python train.py --arch="vit" --model="self-supervised image encoder" --dataset="capsule endoscopy frames (Kvasir-Capsule)" --train_examples=42238 --image_size=32 --crop_scale_min=0.3 --horizontal_flip=true --color_jitter=0.4 --method="simsiam" --norm="layernorm_no_bias" --norm_position="res_post" --activation="gelu" --mlp_ratio=4 --head_dim=64 --fused_qkv=true --bias="none" --qk_norm=true --parallel_block=false --inner_norm=false --moe="soft" --drop_path=0.1 --num_experts=32 --moe_every=2 --expert_mlp_ratio=1 --slots_per_expert=2 --shared_expert=false --patch_size=[4, 4] --conv_stem=false --layers=6 --width=160 --positions="learned" --pooling="class_token" --projector_hidden=512 --projector_out=128 --projector_hidden_layers=1 --optimizer="soap" --beta2=0.95 --lr=0.0018 --beta1=0.95 --shampoo_beta=0.95 --eps=1e-08 --precondition_frequency=25 --max_precond_dim=1536 --one_sided=true --adamw_lr_other_params=0.00084 --grad_clip=1.0 --ema_decay=0.999 --steps=6400 --batch_size=256 --epochs=38.8 --lr_schedule="wsd" --decay_fraction=0.4 --final_lr_fraction=0.01 --warmup_steps=320 --weight_decay=0.2 --adamw_weight_decay_other_params=0
Rows from block 2, named by matrix and row number. Rows with one number belong to one attention dimension. Each number is 500 + 50 x the weight over its row's rms, rounded and kept within 0 to 999. All counts start at 0. Numbers have three digits each. After the name is the row's rms in percent of the matrix's.
# v: attention query, key and value (stacked) (model.blocks.2.attn.qkv.weight, 384x160, the v third), inputs 80-159
# proj: attention output (model.blocks.2.attn.proj.weight, 160x128, transposed), outputs 80-159
v.35 108:572424525494519471370498483458582521559490591572548557483578544490480519548487390417473542429500483504461463554501558501369514475456391570490402525420576469480455469486514443561467402492479519572523447411483624488513482489484510501476442480
v.36 118:427480576524551544591451511521485563487547444430441500338412538495421462460548580540529494568443552540502464431491425571491481618544598523430504527642482539499574498419467456492466539544511488543476347555426519458521514524498599467536563555
v.37 092:547473449499495484505548622520517478418523454408531499559411519484486524442415550390528528485440506474467485532558560537438458550490502468498559511505478534483535488499456547472427473545507420542484526445551498476502406550444489441425546427
v.38 117:469429574629448473474541517426488488503435437574488457468500465482456546612669490539542502540418543503455474480500552515465519529527462494538433520544455506556469503364440481432493458473358490597450443411550464457565494485499579475513422519
v.39 104:428516417408500544473590478523529516478504516488541467511517531518578463478485537490423453368460451554531467450465512527372510536557592444399539512541571436574642514422483459481481531509511463543390491529572486449536522523481432480477475474
v.40 089:534552540557566513555502473449490468422409549533532483538483495571508490509488398574531388533543442614529531592533512485510556497454439475454533411371529569564626496491552544567528556571495461529493447518550479565490519554444469541535591438
v.41 110:465432497473587517497516449573499579406529536542459523462442516522502475487413480439416506454525524534463491557491470461420516586419435483438498450407562499444543483585546527549452498462578473408557457467477549575458498484517475552465544511
v.42 113:567578516528531532565575601461502412441479495467540395629436451502511454524454452518588468562541544609508538526550457466464531446513542419461561541417420400509600439498482514467462637576512464422531558444520482506455500553479413444477440422
v.43 102:475593513418512508522543547557534474467475554494554396537520406510535459567511453542471439517519568592538508427484500385417606398449569504475529585476468445502577513432463511400460549524555541482502579487519433478487533476533458465547416421
v.44 112:427392465409488455468438446483484460557525578568582521562641487489548554630530375555447536437526456473568522562440517568412488428517497495523504513507555455568479477568563511585460504471461486553501480439513481539538494442519418516566511524
v.45 120:532592504526455578593471585461509513482449513527432459505463406474491483428486546524599401605522552519487518419569437486591450504566592550412574562537498506520571533480438408421489620550504495480534552553470441432436497470453435458455453477
v.46 094:546447559613491480501489588490583480490459605481517491468426476523383414464482543495530392638381587488498489534541480489509508527504532534426417480507477523504507458440372484388454463484460474603454432483539501438509498531506527495448449501
v.47 085:431545479423522476499475460500498522504500458591412486502514559540640488509441428536405510335537504476548512588420476496446580503506490484469528436394552449588566540546585513494494485448557484492486522547517533566520469522547427571595559483
v.48 134:481528481528484414532583526556403527500487352467488457476489591516436472504530502451517545493488407478479509439463562499543506509555569478516435519526441526550488538449487610549557421460457499461506478558527430530540485593513585401544481586
v.49 086:444502537581576468468489506523492490509520430465571462505376583531501456486457447445425530488521439544440476557460594462392540459528397504529455549466408471473489506581630579613561467433504537461593479438510585578566506540493546506549563489
v.50 088:533559439385443437490512546548421476537515558525532509544614490544522507502475505568474478500582487395530543453506473532540534478502518474591453578515521536513475557578468545496496500517480552549482647538535404432507499504487485510489467515
v.51 082:565495522543599449508454503462436483502499474527462497555468551539536484398490394504474463485526470439433486625497476428542580497498433540537526465346567606498428533596585564571581529471509528506559550483474518632415508584513457545477581540
v.52 099:555549450433532487444488509567626516537481599572519521486585486503449503514453487510453526496474583500434549418518498456525495460416413566501417563494525558418454501569449455424461513446533566507511572462456514396509515482494537522416411447
v.53 079:450581544524534559570515543526497484484450435470442445482443436470615467598628592630523529560554548539485432515502445432586493573423521471581569416492452569504468472484556452387552589534506474494469478506501457505471611491515479525529512546
v.54 083:450475467388494503432483419544534514491545580474521555493549478549463521481440524503380537406533513434523540532442505478420489472459542592475474496469538432472523466590537500464423467492601559482472464555450578528460482444544489562574517513
v.55 100:559487534451561513527530506438518579523517476431513526450495601487467467386478524420499451543481542485577457499531445525487534544510534531505512484485476427555671517388437447480463468634578474492411417558453529435493518604479456489525524498
v.56 115:495494419425404472528551507529507492504484575479596547472614425540439521489502562550525531539470503419530546407544496552576469545487579477554417550646560521475476536495373506447431473538482506510452571509459410393508470500499557474464425519
v.57 087:481535456470498473528477474484506507415484561448557556547479484501500451382417484500485447544590394469422525552521594501503506519538450483433486561472548468479430565502527582585495517500483556464577491546544472524503431505461555505405567491
v.58 138:521551550575560503614577541514518516466492490461419464478432457499478486484560604520526468545445576559506479370542371463602518504517578487426500499531409505480524485492334460395524550490531483462466536593496484365466553468524558496505418530
v.59 091:488469556495509540579413496546617563559516624476491500437505451480531471443552560487451467590486605515544440429467450459519546475470563551428532508557508565455479460470440440397404502458536520536535428528452478405473478431539527426497493498
v.60 104:510487520494414419535510447492492526541514515466478431466493482420506478588557466478510513535477499546577489422437432485517513472475601494490517411551420492555478506420478511468514499424481450469489563518478443506532582431580498445584478534
v.61 112:523551489491434555581532494441441459461493514513472457598442448399545534527499559546599513563573517513501528462516451506531456447489486483534674511573495448532511489533491472430498631488525467435547597518496440463529518380476445487473467466
v.62 094:444542435375534477549431559592475509486542519436479525504441561495546453413442574496482481527602506411494499498540505491468432509480487610466487556550496566400444523654556503512484498526578479469488584584509521498401536511513506542458530506
v.63 098:512589464447546462591486461544471498530523491525367448516458467470549555492500537497499465396536465494520524410493496478570509499510523585524538555447500523505387608554473530514450555421552497458465613592527492513464511454537427535583548567
v.64 132:539443421547418492495624498445459439521423462576484514443538557512439505481503471520555542501467507439531517517566498615561474544559522531612455543512518450553575555414458483536454443497368444586475550493544447435517455550452553419482497503
v.65 078:447470497466463512451490542508558578437523417647423517473488534472491521495575401514491509494461456578463406524491441473400481484513557544407497414419450497515601451504511479473482495446556497537438471531515539543487573497505517512516449437
v.66 096:478545406447512459556538543514433429449501519515548492584616384596546550495554476557433495447471494471526514507510542491521548496552608516556511588477498512495471543475443556398494503522493476478462614475485431472443506513520490510586416503
v.67 093:488557516464469453625520523515447541474472469467483473518454569469487513426502541511581433660502562568542543340548455527535469535535579452507473504610423621464542526482448466546505572580514493455498535578427415430514497535484536464535527477
v.68 096:487516473546515525529503443529517514456509510535555613439402464534474512436486488444450498455513477528460467547502522497535500512481419463454553523453561554474444463609525524485506464481590535466571324576466547590435462492483556550509566485
v.69 108:591548497521509503497550488518517495468483562523437536576443499506538517508496514469480499485503565582525534513558522466632558472425491403531539448458524521484461420635415531458550508494535519513468471548444533486385527499464473575519503476
v.70 129:494430486538498508360495461538602479507475565441577574475485525517420542505485542457475572509399523493458497477510535545452435525467485575502400521595456484424435454560440496478462439488512501539482422490503538454533487469460577496473518437
v.71 093:418573453441589447549397458514435500563567416500537466478562540457564469556491422516439474457493545513547514468415538491397536477520542535490509567584453557526483575438536536498449531483466532473514538499531459479553472550554449484503541457
v.72 078:512535510559492488491480580530516474487510471438430423447424512486413432477470492484495480503457597540519558431544477495437471519468556616511499487459413425435606492494452531457502530505511521482444568460485518413533543593478524484485468440
v.73 097:461482457529459533413478508473486555507510450554485465474454573474605511478489328465438497405516470515467449655477606522346523471514405504507506451385539508556561519439591510610473495454460479536503504438511542576557471508475484494517542448
v.74 079:542563475366541426524477578586501563427543496518476486550502539574537509533508481508420518518467528538568576471484460473502599475550668427531517616462513520488545522498447544408474479534609541580462481552484500468428539523539490512526430486
v.75 089:434504468589510480420562506482538489534459445656484445441383461525490475549548352526513482418545508583429476648510502429403609486533457534501498424399460471518507465416535471489451538429534521550496516462478546590503528500473493499502516450
v.76 108:531512537570557462412540573528477483585436436451487465475524504583459523543597562513524557503476498537531506432525539481560593489473538520551404472475356454475413535430430469486620468555494594524440554506512482474559570491490577542619469571
v.77 101:466633489522496452550492522594457463412484476549506346529365498499559485497506527546545426563592521505481527514496503421550576423543567499462564482522458498555518491436517515387450600401488452480559532529523433502494508511505495440467515446
v.78 074:482524477506510484395505525597481441467503533489554449568526569562542498591523525506475551446526551447546543520450547514455510411554491450582376545565513459493505521519465553483440466471472472565494503430537506477434480574490476495546482471
v.79 110:521510502459428574425555462505558498476463571495560541527624441509511528635554439521506523502531532530508532475506530443472548428418564501517474477504472403532498474427407454371465516546508486549468537435499425480577502393504491468547434504
v.80 106:478431561489617507526498513501479484486486441521439546570460476577483553486483563465425567468414528443488540565502509547534412583450437559485535491420579484531502477649556542546516464565537514477463439507519527485447475559445485475552489530
v.81 081:517508421425557510510528492413443499496535506452503530623559474562502494492430398477478460446514445472517492532497553480461460579464443563489534567369522458457538534630498571549512485523507468486403569505556491562523419509514503513464556471
v.82 115:531612468550449591555612510453541546483415525551468460497446442476483500476514466538555439552565569532467508476573386404613487451449468491475541526487524482500520490446437416396465637494508484464491612591461458496472468413492469481530396474
v.83 079:514397489423469534517533467541516549479565477519476527507551492493454455459514414483392553445431431525541533529511472570457547535515543401535443544494549521430542511456527499516482414525574576486462453584430618427482558494541622501513489544
v.84 091:456527523519489495531494538532445448506445439476467488427436498555398472510486497565512484511506439473458535499534477515560430488477506531467483391494458491477454521483485480472542498469508440479511522571564444599592493490495538460561602594
v.85 083:520469430413448568521504555566476537455530549501475551484530463464462479426428540463597410580538514470488458538485488516493406482508505573431481511563521549420464518582539482467474507477560455484539511471487529532454458503499484497402480463
v.86 105:445538438502479506487426508612468495417538480437511548463427523490465444438433426473506509595540446526506523546445563541451467512497547498364492464557512568463433507569525590500475475477626451504574415520504494576538486532491579479442562500
v.87 087:479487410492419487487587483541496469439493566490529501533500513553426510460524429505461542510559466518480516548516541436502517441467526488463431534472478427476401504570467580451424444406528436497488484486532460601506417453484613495511551470
v.88 084:533588421613487546422534511481496431481437412645485487430455539534482450544510395492491482436557468495433527563507550461536509565492445529548487521459487472557521569457475518513552493450419448518455504499573456603613451499494472493514524528
v.89 091:417491406500491527433477478533506461408527536522541495458466476493546542558472421505429408470420474567463460617453546535351452502519590478423548465486513533514563435544537540484425522474474447509502381418491542566477435537471447495454580439
v.90 092:448504554571538427480425597554480467435500474480442386492473562532431466522434574533576491552568532514429555534468518412469531545518487456503471480496417458525583517452547566454523560456459433516582492396584433512526519563521505499505460473
v.91 081:462579537500540411610409488509426535553546417461513478477494513501549505494512516468473491466556515461542492447411521482489585498555497486512484571534502578537457589471544544617573502514521564490522493601516513543538556555512480545519554538
v.92 073:479497419433424475532519510482453511437460431551440452547394615504474426463526332501445513425503446479525563574508493454532569461507584471511510458405490443517474541493520587492402466520541588471524577581500487588473521518518528503560579554
v.93 120:483516461442497513435521566573491496436556419521482459528457559487527465531602515475460529457409446565535450477493535505455495497546636458477478481560420500538519514499458535428485473504550402494402454509531491489541573529541449475512485567
v.94 105:492431569539515413399444489517530470537570467500540551402456565536468457551507539466462600448411427485516441438458528547467492521511542478487490472538470486497501492524462581578510417465498527532465356442540530577508523538528513478523534520
v.95 087:482531513537472496589506449470481505517543511621479516542526384490613493493496480532503414496533481590566481585505428500537547477482488501407625481376582555551506460594542473525475578456490479487558431478416554556443522441526408546532504496
v.96 105:444541433513545432555478443579443435418540538505520457521439450502532512449401458549512394546530503573502540606499510430447533481493585460423573461474471539449547483552514601511440590504546441421606521518511478570452501550519524481485516476
v.97 078:457462486546604410412457481487497486561529435557497466379498515467497507503541557503502505480475399567437486524455513446389562533537467464496449458487444509510488496529566493502572445454479520504524436413514535552499549584536434597504536502
v.98 094:472522584425500532549488596498487546481507458542458434584503500494549476536549488480440530501396524536552521449507436501493484461499651495394552506583450479552610471478450484440468461543538479487440514538508449406550595487540467403526386513
v.99 071:424560549523513475555419450448538542546446523523520429410404449492478527496498417530514469544532540588485479573451417480467557476475490476434549514533498480532524494348570425457442603429470581459615404482426521510510524464502516484538542401
v.100 101:427433465459540446438443459538504467535494480548540518505670527500511547596445478518417559511363518473515532516502567535395398549467565550495405488520439545491416474552511518600554450535494479559415499394492503424502435536505558468538525471
v.101 110:518568393375506468507463507489428493475535488459464510568505578505636499463465434504465464419534482471566519546484544504429532509566495453568563507385567522549569535554580544559502504544535469521496578527494482491468459572488438579514623483
v.102 113:514468543475606505533418425515514521542544500514474554503510464517478487416386450510439502498526498486515525574464487483485523588483410527497501508422573523451490513602606543651570517566558589481562453504418599557461502526536539559525600559
v.103 118:558497401427482466473538501532413470465509524425560558519596585533554519469523596461517562463538453358549506457486606585530502492505547435610483539588579540544437602559474552501544415540497508519442556463577447458510440508468470515501516538
v.104 119:493419538529585435387452492523492544668521422523469464402533539526496464573521466472460534431443515535498485532461579491394596512525418489566435491450413470506486553369559470594545391488446572515512507444455562555555583523540548515575506541
v.105 100:520487422459533453561513449451410484485516416456505536559581526494531530389458459457478583423552451412529579600506596531559499494516487447567508583506581500528457586526540561570529409559506531447530568534500460517509447528519519464521558561
v.106 093:573459471480404452521493472446511539527541496545525607521640517488549520465507494403523560479469486399586482489518540606520470557487456527578466525441542546510479498574518501687527403505476459580438482534462511445454454481473456506488509525
v.107 091:576605452497524489533554546576488479500462488631393444448419562557550465511513548515508405470552573587501510413556439444544544526524503507505509490370481517431587511574477519466564579433464478500443492529460474471457493573503395559521546465
v.108 092:458491447502421490460505474526427455440437406553491493499436619463508456488537454518496538560499443518483565557513512490510487530529516473509459503537491620546449545496510547534510454502501386507528404503498435607584510525513600454537563575
v.109 069:517531498486504501587529564442507439462477529472481493519465458495485533449447591523588425601445536494514454416546443542609368542496550529459546503500480550491557431546459475454518516492449389480521504496572420441423451490426442493440489476
v.110 091:495391542454478611451489462495449541435504492464498564484493511457410492455481505483475592505557393411431480522450464571473383486510413523492450484571600435474482515511560451483552449494538485477552424523527506555550474471524499533470532571
v.111 109:527613501604530510524475500421482479526490422502484456526378508486564506513456415472521503500594440478506509464511542504528515512438427577488605458498463524558521485449544513558510591501483533480476618583489422533542504455459444479501517514
v.112 132:519519570501456483611555549557496528481494544422473486502436522533373478473509625559559491615459579523555521386543413491620504510487591432494493493568453514446498476530374484411583501537512494480477445546491457412489514534519591488510494519
proj.35 108:426482511531519519496452532485483527449565394515518483502510422494432428461528552555487559494457512507506549563473427494508475518554640427497582487563488507446441486512334531474503545555584481532484518545505504478421380429552480496532505488
proj.36 105:533554527507464477464511534522476585522457518566535483526461644469468483420422455493437424562562469478501520511498512469603587440564528498504453472510557467450552526550583423532532465460444576439586509556506533549532611512565471519517519504
proj.37 086:508482514472483550426516459462478439519471523500417498420589430492551509525581480530526500438586545451501442486511560417547494422479490549592470585469531464498519583520448425443417515490462514497531622472507562441451408441495515486531422551
proj.38 106:510483520476567581469415540537545525503557485464556553446413459560505469483425584549393551474523408487416457510525401549562442555429551502535533488526450437523531517512488524482491462444534523502544433521457532458574508409475416447453486540
proj.39 094:511501530557510448499538427456529496499556515487487550525466522493518539574574447475496429519520511484515477512544496401580532435529548512559553415369439452496530401551504468514617450426517421462518468552456543474336558489489427563487540471
proj.40 095:543441501429386495419504463486477495569593449526403597484503464495505446536442505425525567529458542453529479464535516592492422514531429527638452463486597528455466541543519528630528439533501502509436446426446523516385462587491520504465541554
proj.41 102:475573440472467489482456509520443474510485440472414448605471582412505429502496537498523429571484465503516542452480570524531388544639486534458544482563526531476415492622487508463574517566591498533488547567529503552432466536544526514544489487
proj.42 118:483461472455469475513575440486473485550519524438368490473584490432550582484518460455521483513456513488449430448577511542591404514496403511567514493492565590504483527499566579570450545482444436471507556439528450485474437536473493532558528522
proj.43 101:485504435548449490481516495516466399506494518519458514464534481526506566558537554485520500478464532592397460474507509519640465542462394561533572446495525548552444497518506521520621536461427433433564414417487480510391453481426473536564558517
proj.44 098:476532433555482506554535454492505379468540438500527531450490451537545422463460587515521488465495433559530494525457476558513499559532593362511541541483521544497463460484469577472560444463518380492477445575479486470423500605440576444437547522
proj.45 119:496457479467501389484544437504497527478476565470564467539595530470521574544558411479514543447476586527496496450597505493476555448470411451503505492455516523515557465436594523661477500453365562421514513458533514503565471548435486533484510456
proj.46 092:483496597491541491444507569482545550464532526532621494426464502563498541534557485540423544443485541553426439474540422472491519438542573434571536537435404442459548445584546454570547557504448633478544533412499580498528456469457436523525468443
proj.47 091:517507468500505466540567394438472413533622467460485476567495519534460463497534593484543454592461454467537535461423545438495522529565560490399475508501438449481479411512430510468595468481542426525462433569499433483418612499517596495481458540
proj.48 113:519465541504472529417519534558543523516516498528535513439463540524530492541529385538451497428470493496524483478473473539467508458480503496583521461484460497500597508428453394487499437469561580509471519506439526515609593437606467582532467430
proj.49 086:514494518409510577528517489479444593476530488498393454516565498485482496487483535425421509528492485466516498497459504506467408515566560481512489423570570503476501420472396485399412563612573474500417521462496448431500438515584431483518470489
proj.50 093:452462555582473451519504481463555405502482543487568589460533382557523561506577479529575545454469659545590508571465496513448589521436529463466549508447404461532513496396423515499548460511480450474472485443413548483520511462504584456489479482
proj.51 075:516457526427436495445480517543475540517493524485547493505499419470474473506475481466488574605476507424619577431481563563384418480553464461500466529568491463492502478427496501549431454528489546535412468461479446439562516445526566504468399441
proj.52 104:448469463517493504548447513498430452370434572476563474571599438515515540563560495506519491513474580564532510542469538458442557526445531445383603485551501464567475449453453575515509515627488474443515502461552468535492349532478465413541503521
proj.53 085:564539428440483533551455541491469485528402573555443530495454558501480521454423587523480412635544442468502498466453528489576501542422403651424405513552498527581459626541574531552470513492476526468562421500460483549539524478461509469492537604
proj.54 087:539534571548544494522529587501486471468489471543494429545513559485451453523500592473549456557475531531461551485427480489532451524631524427487508469501445449451485439584467496435646523472485452566445489500543516504401527504545501446577501430
proj.55 106:541488575579452474424531494471543510530542525534534525441499524444478455561564546550542446495413501482470535455497492486539505475580508546545517509483466493429533512599530465518590489430410553533543467472461537492421551506584491648541595482
proj.56 112:525451517611431494456478518524590440553420607578569562495515457520531567515521404506530468453527590515541437548506552453425617449387495534464557523427468478576503515415535493557526473452457554452507542502464549520551496433456485482439466467
proj.57 080:517423534440428477446520467460518494567570448442520526520585466496535575551518379423486574410510490464624476494535529512395503415491478437572526363462582483552547372401430380534488504502537537513410556485458480501488466520483459474441440502
proj.58 117:465526512487545492516499520549471545538486548486545420543449632467516545479491435520440506542473503557480498428517486452555537517478443589458475495500386510483521529549647481558581514513454532512592495437529509611591566496490492550559527504
proj.59 102:466602416505525463501486522540437523477459495546563430508504552534488521514501477537491443497498434597440569506452563431495569484571505559441511489528539518486474493553587493522586558495507507449572473510494473574493437607472442561511502455
proj.60 100:407574502604554530568519579545493397531497496473531534411409601494547551468517563577456495432459415569412520431494462474548574553466531497497501578537342524489512515547454521388522520486478509487559436486517486503575524538441527607506528497
proj.61 126:457484494470580491578544468474503436535516542411452466513546517497548571478472553475506476477519533511513443461590525504535551540415464521446488579474493495548519533442526549467479509467418432434511507468522491456502509565477582483440519558
proj.62 077:533563445463536500539506423497480474431417493506454437573562557463509524509427479408566465574532533528574541521482634469446557483567425471486423460487539501529492522454565438509491572551434524487538475454448556591536462543521554454504548480
proj.63 099:489479526504613486486481484513534391518514533420579514528563518480466427524586534520455628502483529540506535414471449505510526541459503447520529534592400434542521490468457483374595451614500474517598467428439480511530563452533651514538473504
proj.64 138:523523432447536479523498497475458576434477437474406436495484455548501568474504545474465527651513487509478516497553512444591430526541409527460513456505497535457441485519583596535481585495546523471520509520529428564422471574487526514571533514
proj.65 078:525525516474528471544474488536471470547530519513558490599549540477526562480527505512434468494530426468548497580426500513410579433527514417449508564471443567465451463485510474435542511527514435575488504426465555497603440478603473547482520387
proj.66 103:511522447436530476490498563510487584478476467587430507567491599443403462472470529496536477539487370487435547515522512565526449497542452520444463448550547500472589483546545494491514545490501432550535519574577534603444515551432467477441476476
proj.67 100:545474512464510578484466512469535490517547471465440562522450455437445437458379535452471514534500446447547545597519477501510420538542479559475458472518556469391442530561471500531515506563601441545465480542524571511428512427501461467545446596
proj.68 105:467502536600482553454534469495548411510460538479406425399485459527556523524490518518508487481477579540446479451586521500495524542455475516564453591511513498485551559483451537516438522444381535450478491393425530443580452472453564455446524604
proj.69 106:491445551557492520460567452493541444477453490515444477405534535501453460507501627555549489468527576480418451453488514491492555478523546451538476586456555437392554530507449473466511425496369582362482537468514531423482459536508591512435436599
proj.70 129:529503574508498479487558409454501553529562557507391459473488451512584526525529552507488490486515540443580500395584469500526514555530485427524582533463507492563538564518566469586529533457375534499491525471511528392474570507526492568407526573
proj.71 095:514589480464503469520514593509502495523424547551497511588429525404451482478528462449593468538501387453587520551568472479503425512494432584414517484527450512517457516539513494508501530522607394556469528539543487544500562447506427421494501524
proj.72 072:503571438440488517506466467503425552463528417588393532535463470483527546425506521528485449504524414524560444611546565467518532471544488501445563518484522587502474569493551437551442550371533424504544526614540493519461535488462494474434445467
proj.73 098:429548470588520539566445552552462538511476525520579407476447491535464546475483479547503479642510555599543525522419436464546483467465465508415516582563403516453476506521561485449509510525520550484584498482391480518594460486537494536568533459
proj.74 081:463523501433529526523494511573486492444497464531437519573483562424473462466479536496501465509493409446463487524532527472486441496530511628401579462554563492416584536569493528474544522520531355452535532536543518573486576494483494512430440533
proj.75 085:435558413561473466552505503569434503412546402559479482512526534453523540408472543522478474492443509469518492567455622520515507484428495471471473524470434616457472501548469545453532487473543519444483509519425531495594461564540597565520546392
proj.76 113:487457401452474415505603410470512441431567475487548510596551539419463479542531503509573527473468460453466527514486535468526413493570537363530468491512522491440555483570517541555554437503494487447411531587612533482437473615561570551445454438
proj.77 101:487542443535508549473453563514445580518488449586448591540507471413376432501478531478514500502466492497532538645504514538484470558446443549483427449573577507383407560558430482498462484531613473484477510490509577505462506460492529458503510510
proj.78 089:460490469483527512526504521522438583493479408530476488499452559455420523434485477472484464545451460526420528495557531515553420591455446599417560471567497490494530517477512562476487471498505471434536477578547505583559495512532487475443501554
proj.79 109:558467555427572474471518492538480505462601437451519496606512574372491399508434539504518512491502446432496446466511563573469421445544505383566547476540540433434531535555523461513529462500420531433520525468537563496481547592603558503467450499
proj.80 112:451499470556425559545531482421516551470459563580513441460511487532486557496511483567502477530506492492409500510547462491556566514579472510519427553474500551500539513458562504517402532373376504566553487521613456465533503488459498569425470534
proj.81 097:496540547507524474544425597548505549529443525604562409431519527498474528451513536599476468556482484494533504510497450567529496463623505479495482592529465526449540505573633481548508521406384557545606513488521497470518547504460477507445443482
proj.82 117:525494539532486439440436563498547544488536450517513558431519511454447376510448557522533531478448526508509501559417471573440526443567524444553463462510593520436539467488415479463557438550457598581523507448438564529453454548541558460505534479
proj.83 079:477532476457528495525509443542485434459495454496389470516501626533547588465497554492547480491570450508506461442448599437477454501470450472442521499459503595479464532569526464511521476538551419471545540534470482632521500519519568523418507510
proj.84 090:532494435465513501513537385454563452480487516512445555473548443494485554537511499538487560514467484528479506493450491502508575549630511464558414484475499555485490502496506548466514592496491521586451378440505544470386464594451600542584550387
proj.85 098:493490524489487476478494473506572443596568506456575604462463443605562489519505476479388496404435394488503491493481454568423564562503581527513500453438478471634553533432477533475534484524551450588464424466423489524494509446474506467534577491
proj.86 112:478528492536537565504489421506551392569527571536494508473444388519582537510466498509491488428472486492507492494474475504516539572480524523492508603522403498521437573502486472520477512446483445501441435415410541378573550398431527504505492535
proj.87 094:436527554553593508507458504558469561538527412572458456444431471488488446509455592544459502520399511481476557515490444566536468584561517507478517528527494543461534523536586508536522545482440533534596429418449573432480560546461561502477565576
proj.88 093:454561507545479450527500527565486571520437498525521406435502458485510554517558558579575523595396598521525525467490475534559469434571496452510489549567445532464437475521470444523539562476434630508547547473491522448457461547463577532552528393
proj.89 094:508520541554515490470447479527490504560409579516433477539485454452569505467518428523495497487518519479571488481522463519486566551426399595468555562533448511585449589468550440457456541484481535542502531429440511477543515352517503529481460467
proj.90 094:431531425527561469507482437517477500577567477505611608594540489509545517512489444508425527447432499469539451558486563503504536490472583449418536457507484504497433421476455418483516495485581537445499466581492538513448524467466480546503464433
proj.91 077:474542433506502544518557525485506472497404498524510542544480494504456538515537498487536459515472464537447562572566495463568401553499498528441501464546525461413501452594496504526494525499622445438441514540523486512515504457479457452505482529
proj.92 067:471549508586540523545458496530479467487492370511481449392456558494476460422423549503488521609543546543477532566384513546509478531456455571472419535535487549415447537501532507525556486498481461437561380450416587522599460545494605511504536547
proj.93 099:505573484498552449564452433534437411542419512532477499559579514449570566570626580538555474424536516501510540438403494469480545473466537458476545538533442511517461522484457409381541510602495506489530536508559496478532449429593584597499450442
proj.94 125:477538444422494439512560448476442384518453539502474462606550470493596637583599436492513437469513533542501494452541545453479488477463472498497560523466458500585478509469510512499517548510495447437444566486532428485494484520491494511493495407
proj.95 080:511503569561467635518498583504556468487539474548548483492488559530451508450508446522489508450516546545360493539429486521463518469434454547601402513466467451465493504446442509437386485427479586463442533445441505455581411491446497473569473476
proj.96 114:501540500618506508458489526502525526579493490655439585453469501493462507420411504529494515457459454492465519525467497574543543588494484566462415536522549565450444570536532445484486524401509464501498486546462579451487558426348528510429507449
proj.97 079:406553487532451489510508499505454474494523528460504535503485452568585609508592503518440518473477595545494502455496528414526556435384542485494558529482416527577479396394477520459464569494577515448526473574447522454583500465466478499547559471
proj.98 085:561539494456524531530466501523452543459427483519557437545512595390433466505563488453623474549599450478537490553432505517415470425533489521513469510518476480422458588437468438446466487569544487571509574467544505552598457420627509482458426416
proj.99 074:517466488540445576440514501537483492526557497445393547540484441377482394503424415383497504536497488483553506575542561515453478514456405569527433438469512507413443560519384527523494474530654490568415508418424576509546474502499479467523546529
proj.100 111:520539529508491561552549470462493589482498543518480439590438517420493535460461543495504452568544439466511496485562429510548443467552450549473498534497459507513507507534614474500450563455413496547525499516596481452519633439502385598462477524
proj.101 100:495474477459511540555467534514484469463501511485520516469445558538426471407417482512458541619557479548431499457509482492534488491436492661398481495628505507455533526493515534450491472517573420433584464535486441610564535486537496477521502604
proj.102 096:478508540580395517463572495455580469542558563500489520404480547587560572448437502499470535452450472511362507453522481516563509527491465539526429491502526548536547463516573503480457499383423490493501516543569447477615569515339515520459478537
proj.103 106:510486477439579488539501506502460528482455546445566481533443502520450467508460536489500483560447528533434547428569461478584438568516541554459544516556493401494565548524545502524475501540478477400578478548545480511448537549508487454523476626
proj.104 105:486534452487500445563575454468453441487464500450489422590531545451521610541631470495583517522591467522625483496516583403555489428489472428492590480480414518473463455543566515528549526509554509453462551575511439509523502576510476612535541411
proj.105 097:468530480560515544512465557511512535473416512563516463482424566478448475463410561534526534583499516536432539541500485504569424583511445537448390475564530538374470525561579502571448522481544505489549455521519538563541564487463492497492503595
proj.106 101:524469501468549586514547545437513492472488537422551386489472512584484559510513550511428435581556520561425492473513467422559401492513449546490493549478417453505528471508538539497515505511453485439497519431552418485522492491493412476550476565
proj.107 091:483548435535428459558541514419475465492478317508461526476524551459504590440497507492497502505486440506403458576550516495551469448485566499499498497500549584514519454461442480437526476453542465456492573608557476577463459536480580492436455479
proj.108 101:433559492610577566628503450549537538536532442475449482469442435452483477459437586516495531602486538586509523512479491475565427508529442496473440482565435497386374541550502470530511607522517527492523463443444552406500490445464535533563544545
proj.109 075:522466474444483497445466502468528553520482584451542597503536449579474487517583485503484508447472440477461509533440480428425590507534574536516445420469525480565491518478442537454535513538565515584441483478544452475395450476491441471512510455
proj.110 107:519503473434525469540449383494515433579539546433525556494533434488605523560509464500426523425463480533559500429459492524458582518521523430523542425518451546623496498439522501470480504550499485580536393399433511573509529514567499518549545483
proj.111 099:587487479490486493484493563479525529523521567537588519459532493476423423517518445520589464539470559539540522586483477498518455472566496506539410516491519462415432603535509448600572461490441563515484543428562528434515454607486462466574539451
proj.112 125:507480450434534572485492379502478422498579396482392579531510466467509489524460559471497490415492407429428490553473527510483464542554562498535538471460566524458495492528466554471480475478568412458437466518540544489355524517522567523439448549